From a checkpoint of a small autoregressive pixel model.
Training: normuon at rate 0.023, 16600 steps.
Data: trained on photos of plants, animals and fungi (iNaturalist), 77898 training examples.
Rows from block 3, named by matrix and row number. Rows with one number belong to one neuron. Each number is 128 + 32 x the weight over its row's rms, rounded and kept within 0 to 255. All counts start at 0. After the name is the row's rms in percent of the matrix's.
# fc1: MLP up (model.blocks.3.mlp.fc1.weight, 768x192), inputs 96-191
# fc2: MLP down (model.blocks.3.mlp.fc2.weight, 192x768, transposed), outputs 96-191
fc1.93 570 [128 128 128 128 128 128 128 128 128 128 255 128 128 128 128 128 128 128 128 128 128 128 127 128 128 128 128 128 128 128 128 128 128 128 128 128 128 128 128 128 128 128 128 128 128 128 128 128 128 128 128 128 128 128 128 128 128 128 128 128 128 128 128 128 128 128 128 128 128 128 128 128 128 128 128 128 128 128 128 128 125 128 128 128 128 128 128 128 128 128 128 128 128 128 128 128]
fc2.93 169 [128 128 128 128 128 128 128 128 128 128 128 128 128 128 128 128 128 128 128 128 128 128 128 128 128 128 128 128 128 128 128 128 128 128 128 128 128 128 128 128 128 128 128 128 128 128 128 128 128 128 128 128 128 128 128 128 128 128 128 128 128 128 128 128 128 128 128 128 128 128 128 128 128 128 128 197 128 128 128 128 128 128 128 128 128 128 128 128 128 128 128 128 129 128 128 128]
fc1.103 596 [128 128 128 128 128 128 128 128 128 128 128 128 128 128 128 128 128 128 128 128 128 128 128 128 128 128 128 255 128 128 128 128 128 128 128 128 128 128 128 128 128 128 128 128 128 128 128 128 128 128 128 128 128 128 128 128 128 128 128 128 128 128   0 128 128 128 128 128 128 128 128 128 124 128 128 128 128 128 128   0 128 128 128 128 128 128 128 128 128 128 128 128 128 128 159 128]
fc2.103 523 [128 128 128 128 128 128 128 128 128 128 128 128 128 128 128 128 128 128 128 128 128 128 128 128 128 128 128 128 128 128 128 128 128 128 128 128 128 128 128 128 128 128 128 128 128 128 128 128 128 128 128 128 128 128 128 128 128 128 128 128 128 128 255 128 128 128 128 128 128 128 128 128 128 128 128 128 128 128 128 128 133 128 128 128 128 128 128 128 128 128 128 128 128 128 128 128]
fc1.171 847 [128 128 128 128 128 128 128 128 128 128 128 128 128 128 128 128 128 128 128 128 128 128 128 128 128 128 128 127 128 128 200 128 128 128 128 128 128 128 128 128 128 128 128 128 128 128 128 128 128 128 128 128 128 128 128 128 128 128 128 128 128 128  87 188 128 128 128 128 128 128 128 128 128 128 128 128 128 128 128 128 128 128 128 128 128 128 128 128  89 128 128 128 128 128 128 128]
fc2.171 683 [128 128 128 128 128 128 128 128 128 128 128 128 128 128 128 128 128 128 127 128 128 128 128 128 128 128 128 128 128 128 207 128 128 128 128 128 128 128 128 128 128 128 128 128 128 128 128 128 125 128 128 190 128 128 128 128 128 128 128 128 128 128 128 128 128 128 128 128 128 128 141 128 128 128 128 128 128 128 128 255 128 114 128 128 128 128 128 128 128 128 128 128 128 128 128 128]
fc1.343 699 [128 128 128 128 128 128 128 128 128 128 255 128 128 128 128 128 128 128 128 128 128 128 128 128 128 128 128 128 128 128 128 128 128 128 128 128 128 128 128 128 128 128 128 128 128 128 128 128 128 128 128 128 128 128 128 128 128 128 128 128 128 128 128 128 128 128 128 128 128 128 128 128 128 128 128 128 128 128 128 128 128 128 128 128 128 128 128 128 128 128 128 128 128 128 128 128]
fc2.343 455 [128 128 128 128 128 128 128 128 128 128 255 128 128 128 128 128 128 128 128 128 128 128 128 128 128 128 128 128 128 128 128 128 128 128 128 128 128 128 128 128 128 128 128 128 128 128 128 128 128 128 128 128 128 128 128 128 128 128 128 128 128 128 128 128 128 128 128 128 128 128 128 128 128 128 128 128 128 128 128 128 128 128 128 128 128 128 128 128 128 128 128 128 128 128 128 128]
fc1.431 604 [128 128 128 128 128 128 128 128 128 128 128 128 128 128 128 128 128 128 128 128 128 128 128 128 128 128 128 255 128 128 128 128 128 128 128 128 128 128 128 128 128 128 128 128 128 128 128 128 128 128 128 128 128 128 128 128 128 128 128 128 128 128 106 128 128 128 128 128 128 128 128 128 133 128 128 128 128 128 128 255   0 128 128 128 128 128 128 128 128 128 128 128 128 128  35 128]
fc2.431 949 [128 128 128 128 128 128 128 128 128 128 128 128 128 128 128 128 128 128 128 128 128 128 128 128 128 128 128 128 128 128 128 128 128 128 128 128 128 128 128 128 128 128 128 128 128 128 128 128 128 128 128 128 128 128 128 128 128 128 128 128 129 128 128 128 128 128 128 128 128 128 128 128 128 128 128 128 128 128 128 115 128 128 128 128 128 128 128 128 128 128 128 128 128 128 128 128]
fc1.566 520 [128 128 128 128 128 128 128 128 128 128 255 128 128 128 128 128 128 128 128 128 128 128 128 128 128 128 128 230 128 128 128 128 128 128 128 128 128 128 128 128 128 128 128 128 128 247 128 128 128 128 128 128 128 128 128 128 123 128 128 128 128 128  43 128 128 128 128 128 128 128 128 128 128 128 128 128 128 128 128 255 166 128 128 128 128 128 128 128 128 128 128 128 128 128 128 128]
fc2.566 480 [128 128 128 128 128 128 128 128 128 128 128 128 128 128 128 128 128 128 128 128 128 128 128 128 128 128 128  59 128 128 128 128 128 128 128 128 128 128 128 128 128 128 128 128 128 128 128 128 128 128 128 128 128 128 128 128 128 128 128 128 128 128 128 128 128 128 128   0 128 128 128 128 128 128 128 128 128 128 128 128 128 128 128 128 128 128 128 128 128 128 128 128 128 128 128 128]
fc1.617 820 [128 128 128 128 128 128 128 128 128 128 128 128 128 128 128 128 128 128 128 128 128 128 128 128 128 128 128 128 128 128   0 128 128 128 128 128 128 128 128 128 128 128 128 128 128 128 128 128 128 128 128 128 128 128 128 128 128 128 128 128 128 128 104 128 128 128 128 128 128 128 128 128 131 128 128 128 128 128 128   0 128 128 128 128 128 128 128 128 128 128 128 128 128 128 130 128]
fc2.617 406 [128 128 128 128 128 128 128  80 128 128 128 128 128 128 128 128 128 128 128 128 128 128 128 128 128 128 129 128 128 128 128 128 128 128 128 128 128 128 128 128 128 128 128 128 128 128 128 128 128 128 128 128 128 128 128 128 128 128 128 128 128 128 128 128 128 128 128 128 128 128 128 128 128 128 128 128 128 128 128 108 128 128 128 128 128 128 128 128 128 128 128 128 128 128 128 128]
fc1.672 970 [128 128 128 128 128 128 128 128 128 128 128 128 128 128 128 128 128 128 128 128 128 128 128 128 128 128 128   0 128 128 128 128 128 128 128 128 128 128 128 128 128 128 128 128 128 128 128 128 128 128 128 128 128 128 128 128 128 128 128 128 128 128 164 128 128 128 128 128 128 128 128 128 128 128 128 128 128 128 128 184 123 128 128 128 128 128 128 128 128 128 128 128 128 128 128 128]
fc2.672 543 [128 128 128 128 128 128 128 128 128 128 128 128 128 128 128 128 128 128 128 128 128 128 128 128 128 127 128 128 128 128 128 128 128 128 128 128 128 128 128 128 128 150 128 128 128 128 128 128 128 128 128 128 128 128 128 128 128 128 128 128 128 128 128 128 128 128 128 128 128 128 128 128 128 128 128 128 128 128 128 128 128 128 128 128 128 128 128 128 128 128 128 128 128 128 128 128]
fc1.705 930 [128 128 128 128 128 128 128 128 128 128 128 128 128 128 128 128 128 128 128 128 128 128 255 128 128 128 128 128 128 128 128 128 128 128 128 128 128 128 128 128 128 128 128 128 128 128 128 128 128 128 128 128 128 128 128 128 128 128 128 128 128 128 128 255 128 128 128 128 128 128 128 128 128 128 128 128 128 128 128 128 128 128 128 128 128 128 128 128 128 128 128 128 128 128 128 128]
fc2.705 490 [128 128 128 128 128 128 128 128 128 128 128 128 128 128 128 128 128 128 128 128 128 128 128 128 128 128 128 128 128 128 128 128 128 128 128 128 128 128 128 128 128 128 128 129 128 128 128 128 128 128 128 128 128  37 128 128 128 128 128 128 128 128 128 128 128 128 128 128 128 128 128 128 128 128 128 128 128 128 128 128 128 128 128 128 128 128 128 128 128 128 128 128 128 128 128 255]